python train.py --horizontal_flip=true --arch="convnext_v2" --mlp_ratio=2 --kernel_size=7 --learning_rate=0.0017 --lr_schedule="wsd_sqrt"
Rows from block 8 of a small self-supervised image encoder, named by matrix and row number. Rows with one number belong to one neuron. Each number is 128 + 32 x the weight over its row's rms, rounded and kept within 0 to 255. All counts start at 0.
After each neuron's rows are labels from the 100 images, of 14976, where the neuron reaches its highest value: "place" is the part of the image that holds the peak. Only what is clearly more common there than usual is listed. The data: capsule endoscopy frames (Kvasir-Capsule).
# fc1: MLP up (model.blocks.8.mlp.fc1.weight, 256x128), inputs 0-63
# fc2: MLP down (model.blocks.8.mlp.fc2.weight, 128x256, transposed), outputs 0-63

fc1.137 [146 119 138 101 114 136 180 119 111 153 119  79 105 141 111 140 193 150 118 113 174 139 108  59  91 133  83 112  77 154  85 158 165 142 129 138  92  58 179 101 141  58 135  66 162 158 100 171  83  92 141 170 143 155 141 165  60 202 113 118 109 127 121 119]
fc2.137 [115 133  81 117 114 158 130 140  98 172 184 193 151 104  95 185 118  99 160 155 145 177 121 121 101 157 121  80 118 136  87  69 133  81  88 114 141  91 148 104 141 135  94 172 141 100 148 140 146  99 168 156 145 100 180 178  97 181 234 149 101 154  97 142]
place: bottom centre

fc1.62 [ 90  70 154 123 112 155 129 103 122 154 135  70 163 175 111 116 148 130 146 137 160 169 157  69  94 178 130 145  85 162  94 115 208  77  74 112 138 135 145 131  94 150 140 110 101  74 122 131 160 102 160 106 107 115 148 139 177 166 150  63  61  68 117 167]
fc2.62 [198 140 106 123 154 146 130 184 117 162 125 145 121 102 151 108 140 142 151 109 131 153 154  77  92  77 121  87 136 117 126 160 176 129  82 138 179  72 158 146  94 143 118 108 114  94 119 140 135  83 189 107 121 141 145 175 151  80 120  95 169 112 123 103]
place: centre; bottom centre

fc1.244 [114  76 139 137 178 107 106 168 125 130  87 154 142 202 115 118  87 142 141  86 140 100  97 110 114 140  79 145  75 189  92 114 131 164 130  85 146 111 117 146 125 108  45 102 124 154 131 140 120 143 213 163  99 102  90 183 170  73 117 111 102 165  97 110]
fc2.244 [ 94 138  65 116 179 139 118 111 131 133 180 141 124 124 129 173 152  60 102 148 153 148 109 175  74 145 139 157 125 120 115 144 146 147 158 161 155 114 132 117 122 130  57 118 109 141 163 109  91  74 144  91 192 105 149  84 103 190 144 137 100 102 172 162]
place: bottom left

fc1.27 [150 180  70  74 110 148 169 126  93 140 153  72 124 125 104 118 144  99 191 196 118 134 115 138  81 161 132 136 162 115 136 169 148 106  84 142 138  90 124 143 220 101 158  83 132 171 121 157  99 164 181 136 142 128  86  80 114  77 145  86 136  79 157 134]
fc2.27 [138 136 116 126 139  79 107 119 134  91 139 108 102 138  82  91 137 146  85  67  79 147 125 138 165  84 163 109 122 156 201 120 110 164 149  70 128 155 148 151 174 121 122 136 108  98 129  92 145 109  72 178 125 105 120 124 146 119  98 128 167 185  83 132]
place: bottom centre

fc1.202 [153 129 170 138 173 113 132 133 162 121 133 112 138  64  74 169 123 129 159 117 153  87 132 140 125 136 137 129 113 106 107 136 166  96 141 107 112 152 144  30  91 147 101 146 147 141 151 129 116 172 131 183 137 101 226 156 133 131 119  38 125 186 127 141]
fc2.202 [157 150 153 141 170  80 104 157  94  99 131 113 148 102 103 148 136  65 112 126 150  79 150 113 132 121 146  95  75 175 141 137 141 131 178 123 120  40 146 100 115 198  62 136 150  93 140 166 120 152 164 122 109 102 163  93 142 146 199 140 121 150  98 103]
place: bottom right; top left

fc1.246 [124 134 139 141 100 157 163  96 109 106 136 165 117 142 139 114 112 169 160 179 136 102 143  79  86  65  94 147 155 153 111  92 132  99 113 135 157  72  88 162  95 112 149 103  94 102 139  91 126 133 129 179 111 137 119 119 131  83 136  58 156  82 183 155]
fc2.246 [ 70 127 132  97  99 143 166 108 115 174 148 108  97 113 143 125 190 102 140 129 147 167 166 123 143 105 139 119 147 131  91 107  95 176 153 172 162 145 118 143 153 150 131  95 125 169 149  86 139  98 160 113 132 122 141  45 106 137 127 120 139 141 109 155]
place: middle left

fc1.75 [125 141  47 144 161 101 146 121 158 112 126 145 152 235 115 139 101 165 147 107 152 145 140 141 118 149 151 149 133 162  49 161 137 147 145  78 115  89 107  96 117 138 104  71 123 139 144 148  84 112 134 103 136 111  86 206 113 132 150 100 143 101 118 140]
fc2.75 [139 103 117 122 147 150 107  75  74 125  91  71 132 136 158 116  99 119 140 130 103 130 104 173  86  92 173  67  65  88 137  62 107 157 145 136 119 116 130 117 160 144 142 115 146 213 116 123 162  55 121  90 125 122 190 103 143 147 133  69 133 169 131 127]
place: bottom right

fc1.22 [150  49 149 164 133 147 112 119 141 121 150 133  74 133 191 172 119 121 135 145  87 126 164 120 164 182  65 131 140 159  82 122 136 117 128 125 122 161 124 144 137  70 133 207 169 113 168  94 120 107 102 158 109  80 122 129 188 105 138  56 108 120 114  94]
fc2.22 [112 116 156 119 200 152 108 170 102 134 175 142 145 129 184 111  79 128 143 179 157 157 104 144 184  77 162  94 123 137 102 133 178 116 161 157  74  97 110 163 185  93 107 117  80 113  93  71 169  88 168 164 116  95 150 161  78  75 122 140 153 157 156 100]
place: top left

fc1.222 [136 155 126 104 184  56 127 134 114 159 122 118 141 125 120 133 106 116 134 126 101 114 192  74 115 137 131 168 127 152 137 116 153 106 195 111 132 155  97 108 109 136 201 136  93 180 120 140 116 182  93  98 134  62 175 190 166  80 192 158  96 106 141 172]
fc2.222 [161 117 133 103 124 123 197 138 168 140 155 125 135 128 173 129 190 110 111 116 133 167 139 116 116  99  98 111 123 104 144 131 129 110  88 108 161  85 146 121 145 132 180 129  83 119 149 102 149 140 117  70 122 131 130 190 112 114 139 111  62 162 130 146]
place: top left

fc1.198 [ 83  79 146 125  85 104 103  98 146 157 152 142  98 158 159 113 118 150 152 172 164  75 153 119 105 147 163 118  86 121  34 102 134 129 148 120 137 157 149 151 109 118 152  77  94 128 178  98 106 122 100 122 126 185  98 102  98  12 160 143 166  79 109 106]
fc2.198 [130 140  76 154  93 103 156 192 142 127 131 101 108  86 113  78 142 159 133  83 158 148 135 118 137 176 115  73 133  68 144 139  99 149 143 136 109 152 131 183  63 109 118 177  73 147 105  84  80 103 123 112 112 178 119 125 145  77 102 189  47 124 111 133]
place: bottom right

fc1.229 [ 92 138 187 124 167 134 131 180 130 138 170 142 174 130 146  93 138 113 124 143 117 100  89 132 143 130  61 133 113 117 167 152 103 145 212 138 117 109 151 158 135 115 134 175 138 114 125 123  97 115 133 150  87  99 123 197 150 132 149 102 153 101 137 151]
fc2.229 [ 63 145  88 153 129  75 152 215 149 126 144 123 159 158 123 171  93 197 114 176  57 108 143 174 118 125  43 123  85 122 160 172 151  74  86 164 165 135 139  41  53  96 138  98  89 120 146  91 129 111 163 189 142 131  61 149 129 152  87  80 146 151 146 141]
place: bottom centre

fc1.37 [126 110 165 145 146 123 146 180 153 103 151 160 148 116 110 144 122 118 162 100 178 133 140 166  79 134 167 162 114  76 128 165 155 179  71 122 186  86 129 131 116 131 147 115 168 118  97  99  70 117 120 135 143 151 164  54 196  88 142 126 144  76  91 151]
fc2.37 [142 108 130 125 232 155 108 164 138 144  89 107 113 134  94  94  49 154 130 178  89  95 109 150  85 117 105  76 133 108 177 138 125 144 118 107 160 119 138  97 155  99 123 113  78 120 142 161 114  91 185 159 121 127 124 161 123 177 119 143 114 117 171  92]
place: middle left

fc1.201 [103 113  63 113 162 123  92 116  89 141 127  77 144 100 128  55 142 210 151 114 141 147 169 120 130 136 178 138  82 192 150 152 140  79  79 175 148  90 123  57  81 160 184 104 141 177 156 105 137 126 118 121 131 163  80 157  55 121 135 107 106 114 153 139]
fc2.201 [111 164 159 133  79 155 163 152 108 147 127 130  80 132  60 175 135  92 114 118 136 123  77 182 127 188 108 218 112  98  96 178 201 142 184 123  84 116 110 185 155 166 121 116 120 134 110 144 141 108 116 104  97  80 116 123 141  54  80 137 149 113 119  92]
place: top right

fc1.126 [ 78 163  93 118 190 120 115 163  96 144 107 175 144 179 107  98 133 200  82 141 162 143 117 164 164 128  93 144 184 135 123 187 132 135  88  99 123 144 133 150 161 132 125  94 123 112 136 134 126 204 134 150 124 142 129 217 141 139 143  77  74 104 134 134]
fc2.126 [145 141 112 135 117 133 192 118 163 133 126 130 128  89 136 149  66 109  99 141  87 119 110 151 169 140 114 127 102 103 177 185  91 157 157 134  93 177 188  87  98 199  69 108  64 149 171 110 180 102 141 160 185 167 127 110 126  96 142  90 102 118 149 150]
place: top right; top left

fc1.166 [ 99 105 139 164 108 202 139 124 146 143 154 107 113 155 121 186 157 134 163 101 149 113 131 101 130 143  96 102  90 154  87 134  92 105 175  49 161 148 134 115 182 167  92  93 122 128 111  80 156 152 199 136 106 147 136 113 215 110 118  87 134 167  97 151]
fc2.166 [135 141 107 146 138 151  82 150 118 174 115 112 133 108 135 125 154 143 125 139  72 141 154 151 124 195 101  98 145 100 133 148 190 130 143 119 148  90 114 158 127 106 123 127  52 136  91 106 141  50 142 103 125 157 125  81 158 131  75  86 136  96  91  76]
place: bottom right

fc1.123 [ 79 100 135 164 115 130  93 135  74  96 130 100 161 128 215 166 168  62 121 114 100 100 105 112 103 119 113  95 144 160 117 107 141 148 113 120  76 165 135  74 132 157  75 143 181 137  92 179 133 109  93 105 120 127  71 123  84 118  81 152 111  24 104 100]
fc2.123 [108  96 114 145 144 116  98 194 133 141 135 117 135 107 166 113 140 160  97 174 120 142 150  98 107 116 174 141  85 118 147  98 151 133 167 170  81 118 146 130 100 183  89  97  89 141 130 169 202 108  99 116 114 141 132 137 154 194 136  43 153  99 147 155]
place: top centre

fc1.195 [ 70 156 138  96  76 167 112 114 181  75 204 120 180 157 125 121 139 109 107 106 160 149 115 127 115 158 153 160 196 129 154 137 112 134 105  81 161 128 146  94 126 161 187 176  49 204 132  71 131 104 121 131  92 141  99 116 112 117 135 132 146 139  48 138]
fc2.195 [ 92 146 140 148 118 128 134 196 145 112 167 137 171 113 127 121 148 137  77 152 119 102 115 111 107 136  67 138 102 174 139 161 199 112  94 163 107 126 118 101 144 126 146 140 188 137 164  92 114  89 103  97  81 131  82 158 174 194 146 168 121 145 108 163]
place: top right

fc1.8 [115 103 123 166 106 121 125  82  96 134 112 156  69 181 143  49 161 160 197  94 101 167 129 151  92 163 145 144 129 115 141 131 173  87  97 136 191 143 145 124 147 139 114 123 138 125 119 114 139 100 126 138 116  85 143  92 104 125 112 143  96 112 116 212]
fc2.8 [145 154 129 174 142 121 132 167 119 137  97  95 126 122  70 154 118  88 111 134  99 193  91  90 170 155 145 128  65  70 109 196 126 100 122 179 168 162 128 128 209 139 113 141 173  78 125 151 179  95 149  54 144 159 154 131 137 127 118 139 106 107  90 114]
place: middle right

fc1.192 [131 112 139 171 118 157  98 156 183  88  61  87 130 111 140  92 124 105 155 149 122 142 125  95 187 159 120 127 142 142 148 196  82  94 147 109 151 154 135 154 107 127 117 140  96 144 100 150 129 132  84 147 110  89 137 140  91  90 151  80 102  95  81 125]
fc2.192 [150 158 113 169  79 117 109 155 134 122 115 166 127 120 109 144 127 137 115 190  81 159 114 106 151 158 109  92 141 146  77 118 124 145 118  98  96 199 125 102 156  91  89 199 152 171 111 134 138 111  65  78 153 143  64 113  62 133 137 165  97 137 128 142]
place: bottom right

fc1.35 [118 164  59  70 139 147 162 119 151 102 106 126 162 181 139 155 140 149 102 117 129 138 143 147 150 116 117 125 115 152  97 121 105 123 198 114 185  78 109 132 129 157  97 119  93 113 169  81  87 127 119 118 138 153 106 177 153  88 119 102  86 110  14 115]
fc2.35 [ 92 146 146 110 165 107 148 108 112  84 167  82 139 190 146 109  95 141  74 153 144 161 153  80 112  78 157 154 129  66  77 155 120 119 122 123 118 106 174 171 130 143  89 142 136 136 114  50 122 152 128 124 104 140 125 170 107  76  95 124 102 122 128 129]
place: centre

fc1.190 [140 153  46 157 113 119 172 167  62 136 132 118  91  73 103 169 134 136 228 153  87  94 100 156  70 119  85 124 126 147 155 143 137 149  80 104 165 163  73  98 139 127 156 127  95 105 151 116 103 156 130 146 120 135 134  81  91 113 131 136 111 110 165 123]
fc2.190 [112 132 127 165 138 104 123  96  82 131 148  83 132 102 154 138 124 115 148 120  75 164 147 133 142 196 127 142 127  76 160 110 203 101  79 190 149 167 110 108 127 129 130  98 120 153 130 173 169 139 122 179  87 179  62 168 111 178 148  92 162 133 129  95]
place: top left; top centre

fc1.26 [104 191 124 121 116  74 192 151 168 124 117  80 162  87 145 143 169  88  87  99 121 144 146 155  80 123  84 137 177 135 111 109 109 142 162  92 135  86  98 144 168 198 154 145 118 128 158 125 140 150 151 149 103 174 107 124 200 126 130 109 135 135  58 147]
fc2.26 [133 138 211 153 115 110 124 128 123  97 130  82 117 176 195 133 157 124 118 141 127 120 116  65  72 110  97 170 195  71 154 150  58 189 165  67 102 136 115  81 114 102  61 130 110 124 147 161  76 110 139 130 126 104 148 150  84 130 167  97 153 137 140 131]
place: top centre

fc1.124 [ 95 134 107 127 141  84 176 105 176 106  46 185 127 109 138 102  94 176 162  64 144 156 133 216 148 120 162 113 179 119 154 117 149 131 100 181 116 112 131 158 145 131 109 149  85  89  89 129 164 105 102 118 159 145 136 140 129 125 131 143 104 131 145 123]
fc2.124 [ 81 178 117 167  88 102 112 152 124 131  85 168 184 107 104 122 131 134 108 106 118 139 116  95 142 192 140  84 124  98  44 119  83 105 142 126 105  90 115 138 155 137  98 151 110 117 126 143 158 136 132 153  66 158 176  88 123 145 118 159  91 122  98 109]
place: bottom centre

fc1.13 [122 123 162 131  92 159 162 125 155 130  76 145 136  90 102 151 163  91 107 128 146 102 132 148 152 156  81  73 163 130 164 110 107 153 157 110 129 104 116 158 158 142 106 144 159  67 147 174 118 142  81 173  72 123 164 106 132 117 138 136 112 167  90 141]
fc2.13 [110 107 167 149 113 133 220 114  96 178 124 145 133 125 133 197 109 117 169  88 126 136 123 194  79 132  66  98 161 126 155 217 132 152 135  97 169 163 131 126 110 117 101 116 161 143 111 152 125 138 126 147 201 119  92  95 120 102 114 113 116 135 138  56]
place: middle left

fc1.133 [132 106 128 152 167 131 219 159 122 162 139  79  90 117  94  34 111 162 140 116 148  92 136 159 166  72 165 112 162 158 128 109 154 111  50 115 105 115 113 165  99  84 133 146 128  85 146 164  68 187  85 128 124 112 175 123 142 134 141 116 186 124 110 117]
fc2.133 [ 97  81  96 134 135 114 201  69 111 110 149 158 120 129  94 106 129  94 131 133 152 155 156 154 112 176 116 110 181  66 154 106  55  98 183 165  87 133 136 130 190 144  99 139 133  80 176 166  63 166 134 147 123 120 133 107  91 141 136 108  72 127 153 124]
place: top right

fc1.70 [135 110  90 151 116 125 136 210 106 112 159 153 128 134 140  56  96 108 132  83 124 101 140 148 186 144  67 126 142 132 159 140 142  75  90 127 103 147 144 131  66 125 139  96 134 107 138 182 111 161 127 111 135 158 149 120 122 146 134 118 167 202 106 132]
fc2.70 [ 90 104 124 165 195 125  73 155 106 122 112 155 142  91 132 169 127 100 123 128 183 126  74 155 159 121 107 122 127 126  96 119 185 100  98 190  35  92 137 185 114 115 114 139 131 120 103 141 129 150 112 126 144 133 156 146 134 132 118  67 188  86 124 107]
place: top right

fc1.148 [ 82 146  75  91  59  73  56 144 156  89 171 149 156  79 208 130 135 110  86 140 163 109 130 167  90 149 100  80  85  70 132 141 118 166  86 123  94 100 115 142 209 131 141  93 146 129  91 136  84 148  98 133  81 122 139 136 149 104 114 164 213 120 114 113]
fc2.148 [151  92 111 125 132  89 127 115 162  90 146 135 161 126 122 136 180 114 154 148  82 178 115 136 144 156 142 138 153 153  83 143 143 135  60 127 157 133 148  94 126  89 161  57 168 106 157 133 160 126 129 101 150 140 155 123 164 109  96 145 136 196  50 122]
place: bottom right

fc1.6 [107 135 119 147 112 204  89 136 103 111  91 123 168 141 122 129 146 112 135  63 185 108 153 133 147  88 110 176 161 141 165  87 161  96 191 144  96 128 128 115 181 165 184 124 103 165  82 106 225 158  96 102 126 132 139 184 139 124 108 107 124  87 118 120]
fc2.6 [ 64 126 168 172 149 119  81 153 147 126 102 130  95 122 170 106 107 140 141 136 174 144 120  73 170 122 136 173  89 124  80 142 108 117  91 156 121 150  71 159 117 109 220 135 128  98 127 120 134  68  84 100 103 147 121 146 118 151 128 130 127 172 136 164]
place: top left

fc1.115 [109 110 111 188 210 155 125 136 123 147 118 130  84 113  84 116  99 154 123 123 164 106  60 118 112 126 150 100 144 111 101  64 159  94 157 115 116  87 159 131 112  82 113 168 113 140 176 115 104 119 127 104 183 154 124 191  99  80 142  95 106 126  73 146]
fc2.115 [ 87  98 138 124  97  95 126 132 124 124 161 137 129 137 141 124 109  66  91 173 135  96 174 167  96 127 114 137  99 160 109 145 125  86  77 173 104 130 111 135 104 198  98 119 102 112 182 229 104  75 189  99  78 127 144 165 195  77 131 144 120  96 160 104]
place: bottom centre

fc1.43 [133 129  98 159 118  70 126  99 146 145 127 128 148 111 126 131 143 143 176 147 164  99 158 152 104 140 142 116 126  76 142 131 195  80 167 136  95 163  99 148 106 169  71  83  71 131  92  98 139 112 150 123  87 157 118 212 177 117 159 161  68  88  99 173]
fc2.43 [134 136 135 105 120 160 156 142 114 151 150 108 175 134 168 138  81 140  58 136 188 104 151  96 142 123 217 102 138 127 151 134 129 163  95 137 145 127 136 119 185 108 125 108  24 148 152 133 169 115  75 138 158 167 172 169 105  91 141  35 125  78 173 121]
place: centre; bottom centre

fc1.20 [190  91 117 179 139  98 169 142 149 112 149 152 118 113 141 186  40 121 137 201 126 137 112 143 130 143 142 135  88  88  89 122 136 110 107 180 130 101 133  82 129 154 178 130 125 118 113 124 179 150 140 131 146 174 122  29 120 133 111  56  99 133  70 122]
fc2.20 [121 135 116 128 119 125 167 116  94 136  96 148 114 157  81 159 148 112  87 118 158 123 164 126 132 101 167 138 174 172  91 103 155 105 144 151 104 144 146 151 141 124 109 144 164  86  76  86 156  66 164 175 159 130 142 111 121  88 175 126 142 123 140 150]
place: bottom left

fc1.169 [147 160 133 155 122 111 104 142 134 159 165 154  94 153  42 139 142 135 190 101 135 121 119 150 155 102  78  95 134 125 116 125  82 155 142 140  69 108 148 116 160  82 156 112 112  86 162 105 154 174 123 118 109 133 111 128 199 118 135 225 122 123  83 145]
fc2.169 [158  93 115 110 140 154 122 156 139  76 148 107 101  97 174 107  76 164 107 124  96 161  91 146  72 107 142  94 174  68 148 181 139 136 111 162 123  97  75 166  98 117 202 123 129 111 132  95 175 173 146 177  87  48 175 156 103  96 144  96  98 115 138 100]
place: middle left; middle right

fc1.147 [127  95 172 125  89 162 146 192  87 102  81  80 142  88 108 127 105 134 161  65 150 145 213  99  83 127 129 143 110 136 166  83 146 167 175 192  96  86 142 109 122 153 127 148 125 135 172 110 120 124 126  98  67 131 131 168 177  89 183 139 107 159 112 128]
fc2.147 [ 94 206 139 139 152 114 161 125 169 127 170 101  92  72 180 132 145 136 180 146 143 117  95 128 134  74  71 150 206 150 129 117 105  71 173 109 187 108 169 115 140  84 125 139 142 148 114 108 107 129  73  97 120 133 109 105 115 154 114 108 137 153 164  34]
place: middle right

fc1.66 [156 107 114 137  92  97 134 226 142 199 108 181 159 123  99 146 125 109 110  98 116 141 173 141 147 117 120 178 116 144 111 155 195 128  98 124 128 116 169 108 128 129 110 158 113  98 120 113  97 122  91  73 183  71 154 133  91  70 107 173 110 144 126  70]
fc2.66 [158 154 127 173  75 106 111 162 125 175 117 213 103 117  63  92 173 126 113 120  99 111  95  75 106 159  64 141 165 175 106 109 181  93 107  50 162 132 137 138 139 186 142 149 190 102 154 165 118 145  79 117 114 124 123  55 123 140  77 124 167 128 126 159]
place: bottom left

fc1.106 [ 94 120 140 173 109 118  89 188 151 151 185 118 141 164 116 156 102 143 128 115 106  63 150 155 150 149 130 109 111 160 178 170  90 102  63 125 179 141 102 113  69 146 104 138 129 108 112 142  23 150 144  94  94  85  98 161  91 119 105 137 169  94 136 134]
fc2.106 [115 122 140 130 150 132 177 151 158 135 153 114 106 156 131 115 198 139 150 118 123 165 124 111 181 105 152  73 120 137 109  98 178  90 159  81 124 127 101 137 118 135 186 105 129 114 126 163 105  93 151 198 150 132  97 113 117 171 135 181 172 108  96 174]
place: bottom right; bottom left

fc1.77 [118 171 208 193 121 128  92 111 127 133 104 169 126 128 144 114 108 152 107 154 123 104  98 190  79 111  57 151 108  95 126 151 187 132 140 160 111 161 152  79 141 143 125 146 113 131 134 116 107 102 159 160 215 167 126 107 115  98 133 148 120 113 155 112]
fc2.77 [149 109 110 194 115 122 174 136 129  94 124 106 133  94  84 158 129  77 115 122  98 160 140 137  81 165 135 103 113  99 100 105 133 134 158  91 112 126  86  94 123 150 147 142 158 148  95  96  65 164 107 114  62 197 100 118 106 100  67 102 143 103 130 100]
place: bottom left; bottom centre

fc1.206 [ 90  72 193 123 112 176 160 120  91 129 164 166 139  91 199 155 114 153 147 131 133  73 152 183  45 120  84 163 147 150 133 117 156 100 170 101  89 104 134  79 133 172 124  98 106 159 122 147 130 102  97 106 156 169 135 159 134 119 125 126 144 161  90  99]
fc2.206 [ 93 115  95 175 122 163  85 185 198  72 120 148 137 116 138 137  72 129  87 108 170 115 131 193 187 125 129  91 159 130  88 122 138 126 105  51 129 122 102 175 149 105 153  78 121 159  98 146 153  91 105 101 192 120 155 102 110 122 143  67 127 127  74 147]
place: bottom left

fc1.181 [169 139 153  79 148 124 164 130  81 124 159 114  80  54 155 141 150 109 168  68 116 109  87 111 115 160 167 137 116 136  58 119 157 135 132 113 139 114 125 132  95 135 192 175 160 120 138 135 114 121  91 124 118 135 126  80 138  67 118 161 148 180  79 123]
fc2.181 [107 122 142 125 193  90 126 104 125  81 166 139 126 140 161 138 105  92 155  74 120 110 162 140 125 199 116 158 101 109 191 111 123  84 169 124  93 154 165 124 143 128 119 189 123 137 152 118  95 136 175 118 183 114 151 196 133  92 162 106 180  99 203 104]
place: middle right

fc1.67 [ 99  92 124 138  79 118  94 104 145 163 137 208 120 113 134 111 168 128 116 112 123  79 136 124 155  47 142  72 108 135 122 172 110 104 134 156 118 205 137  60 195 166 107 122 185  84 147 129 105 162 101 133  80 118 140  91 117 144 101 114 119 108  98 108]
fc2.67 [141 156 178 153  78  73 176 133 161 125 175 126 159 108 116 148  79 119 142 127 132 201 136  56 156 133 168 110 105  59 117 148 108 142 125  91 149 132 171 136 104  84 151 167 138 103  64 104 172  94 146  91 174 122 166 152 137 104 117 126 152 108  49  92]
place: bottom centre; middle left

fc1.156 [134 100 138 150 122 162  96 135  73 112  82  97 144 120  87 116 162 170 173  78 173  89 143 106 125 105 159 155 120 125 120 169 187 174  68  74 117 104 120 138 109 121 163 108 163  95  73 110 150 133 152 161  83 114 114 114 192 113 157 123 157 117 160 129]
fc2.156 [147 147  94 116 108 152 144 124 122 174 206 125 135 116 135  91 121 132 117 152 160  84 178 145 157 148 147 102 161  93 180 119 120 150 110 121 171 138 112 157  83  95  93 135  75 146 146  79 114 133 182 156 132 162 132 142 165  93 135 137 165  71 133 183]
place: top left

fc1.7 [129 161 146 111 126 145 183 172 121  91  95 143 101 144  93 140 126 152  85 151 140 107 178 103 105  75 181 142  78 152 113 171 142 145  97 140 158 111 128 117 129 128  90  44  65  88 124 125 114 134 169 115 103 132  88 185 156  62 180 158 135 102  78 115]
fc2.7 [114 128 156 147 143 172  83 108 159  88 135  86  79 159 140 111 101 116 138  80 130 120 168 129 101 130 146 101  70  55 156 134 111 192 113  64 115 100 178 144 106 163 128 124 116 112 182 119 108 165 130  94 132  80 164 196 169 144 170 174 198 184 137 121]
place: bottom centre; bottom right

fc1.205 [113 120 131 136  69 139 103  73 152 133 122 175 132 170 105 145 107 114 156 114 126  95 172 144 127 154 153 130  89 137 141 118 113 129  95  80 170 103  93 125 138 168 154 159 112 125 105 153  80 184 142 163 154 119 128 123 115 175  95 136 108 106 121  78]
fc2.205 [145 151 162 145 117  80 146 201 149 117  68  96 127 145 160 134 150 149 111 129 132 204 133  93 137 119  88 105  79 123 136  93 171  97 156 123 153 130 147 123 135 130 216 163 141 105 139 100 140 157 132  46 138 172 138 100 131 117 104 148 153  91 107  81]
place: middle right

fc1.194 [ 62 143 156 138  97  65 127  81 169 144 107 188 108 120  91 148 111 167 137  81 136 102 168 162 143 109  88 167  90 100 113 119 135 171  92 123 204  84 137 130 150 135  94 159 141  96  97 153 132 131 121  90 125 114 112  73 203  88 143 126 121  90 130 114]
fc2.194 [ 88  39 121 150 130  66 103 180 157  82 138 133 128 140  77 170 139 117 114 147 170 164  84 144  84 155 119 117  77 125 104 150 137 133 158 119 138 106 166  64 203 169  90  93 139  71 171 149 127 155 172 110  92  61 155 145 152 105 116 168  79 160  82 104]
place: middle right

fc1.48 [ 92 118 228 105  84 115 149 102 127 180 126 190  84 105 146 176 137 134 150 115 124 141 113 151 141  96 187 110 113 135 140 131 191 116 128 149 125  65 214 124 119 106  90 105 148 111 142  93 115  73  65 112 127 154 157 165 154 159  87 151  77 119 133 134]
fc2.48 [128 141 146 139  77 144 140 118 134 159 131 143  70 137  96 155  90 119  94  93 124 172 125 124 132 126  93  56 102 119 133  82 149 139 145 156 202 144 120 150 127 109 119 114 121 150  85  59 106  81 141 149 173 129 134 124 115  85 151 177 122  79  94  87]
place: middle right

fc1.52 [143 129 161 131  96 142  98 109 133 208 114  69 172 131 109 159 161  73  89 167 105 115 152 142 150 168 113 101 109  90 115 108 154 173 139  80  63 181 141  92 152 141 105  79 188 104 115 168  94 110 127 135 107 155 131 170  86 146 139 193  78  92  88 169]
fc2.52 [143  72 194 160 113 149 158 150  85 128 100 144 193 152 183 135 149 130 119 137 140  99 100  88 148 126  91  41 145 115 112 111 166 151 132  89 104 105 103 109 100 152 131  97 213 142 102 163 161 114 102 129 101 123 157 160 127 118 132 150 217 109 135 136]
place: bottom centre

fc1.231 [ 91 135 105 109 150 101 151 116 172  96 174 124 124 140  81 138  87  97 148 117 113 147 124 191 178 122 133 117 111 141 108 121  87 159 135 132 152 179 101 154 127  86 154 119 120 129 150 155  41 164 134  84 124  70 134 120 105  95 157 163 184 107 146 169]
fc2.231 [188 112  75  96  79 134 157  62 106  57 130 147  84 170 145 148  93 173  98 109 145 240 129 123 100 113 153 112  86 141 126 175 185  91 101 178  76 136 102 157 130 139 112  85 118 115 131 141  90 135  99 156 119  80 115 165 111 157 159  74 107 157 143 139]
place: bottom right; bottom centre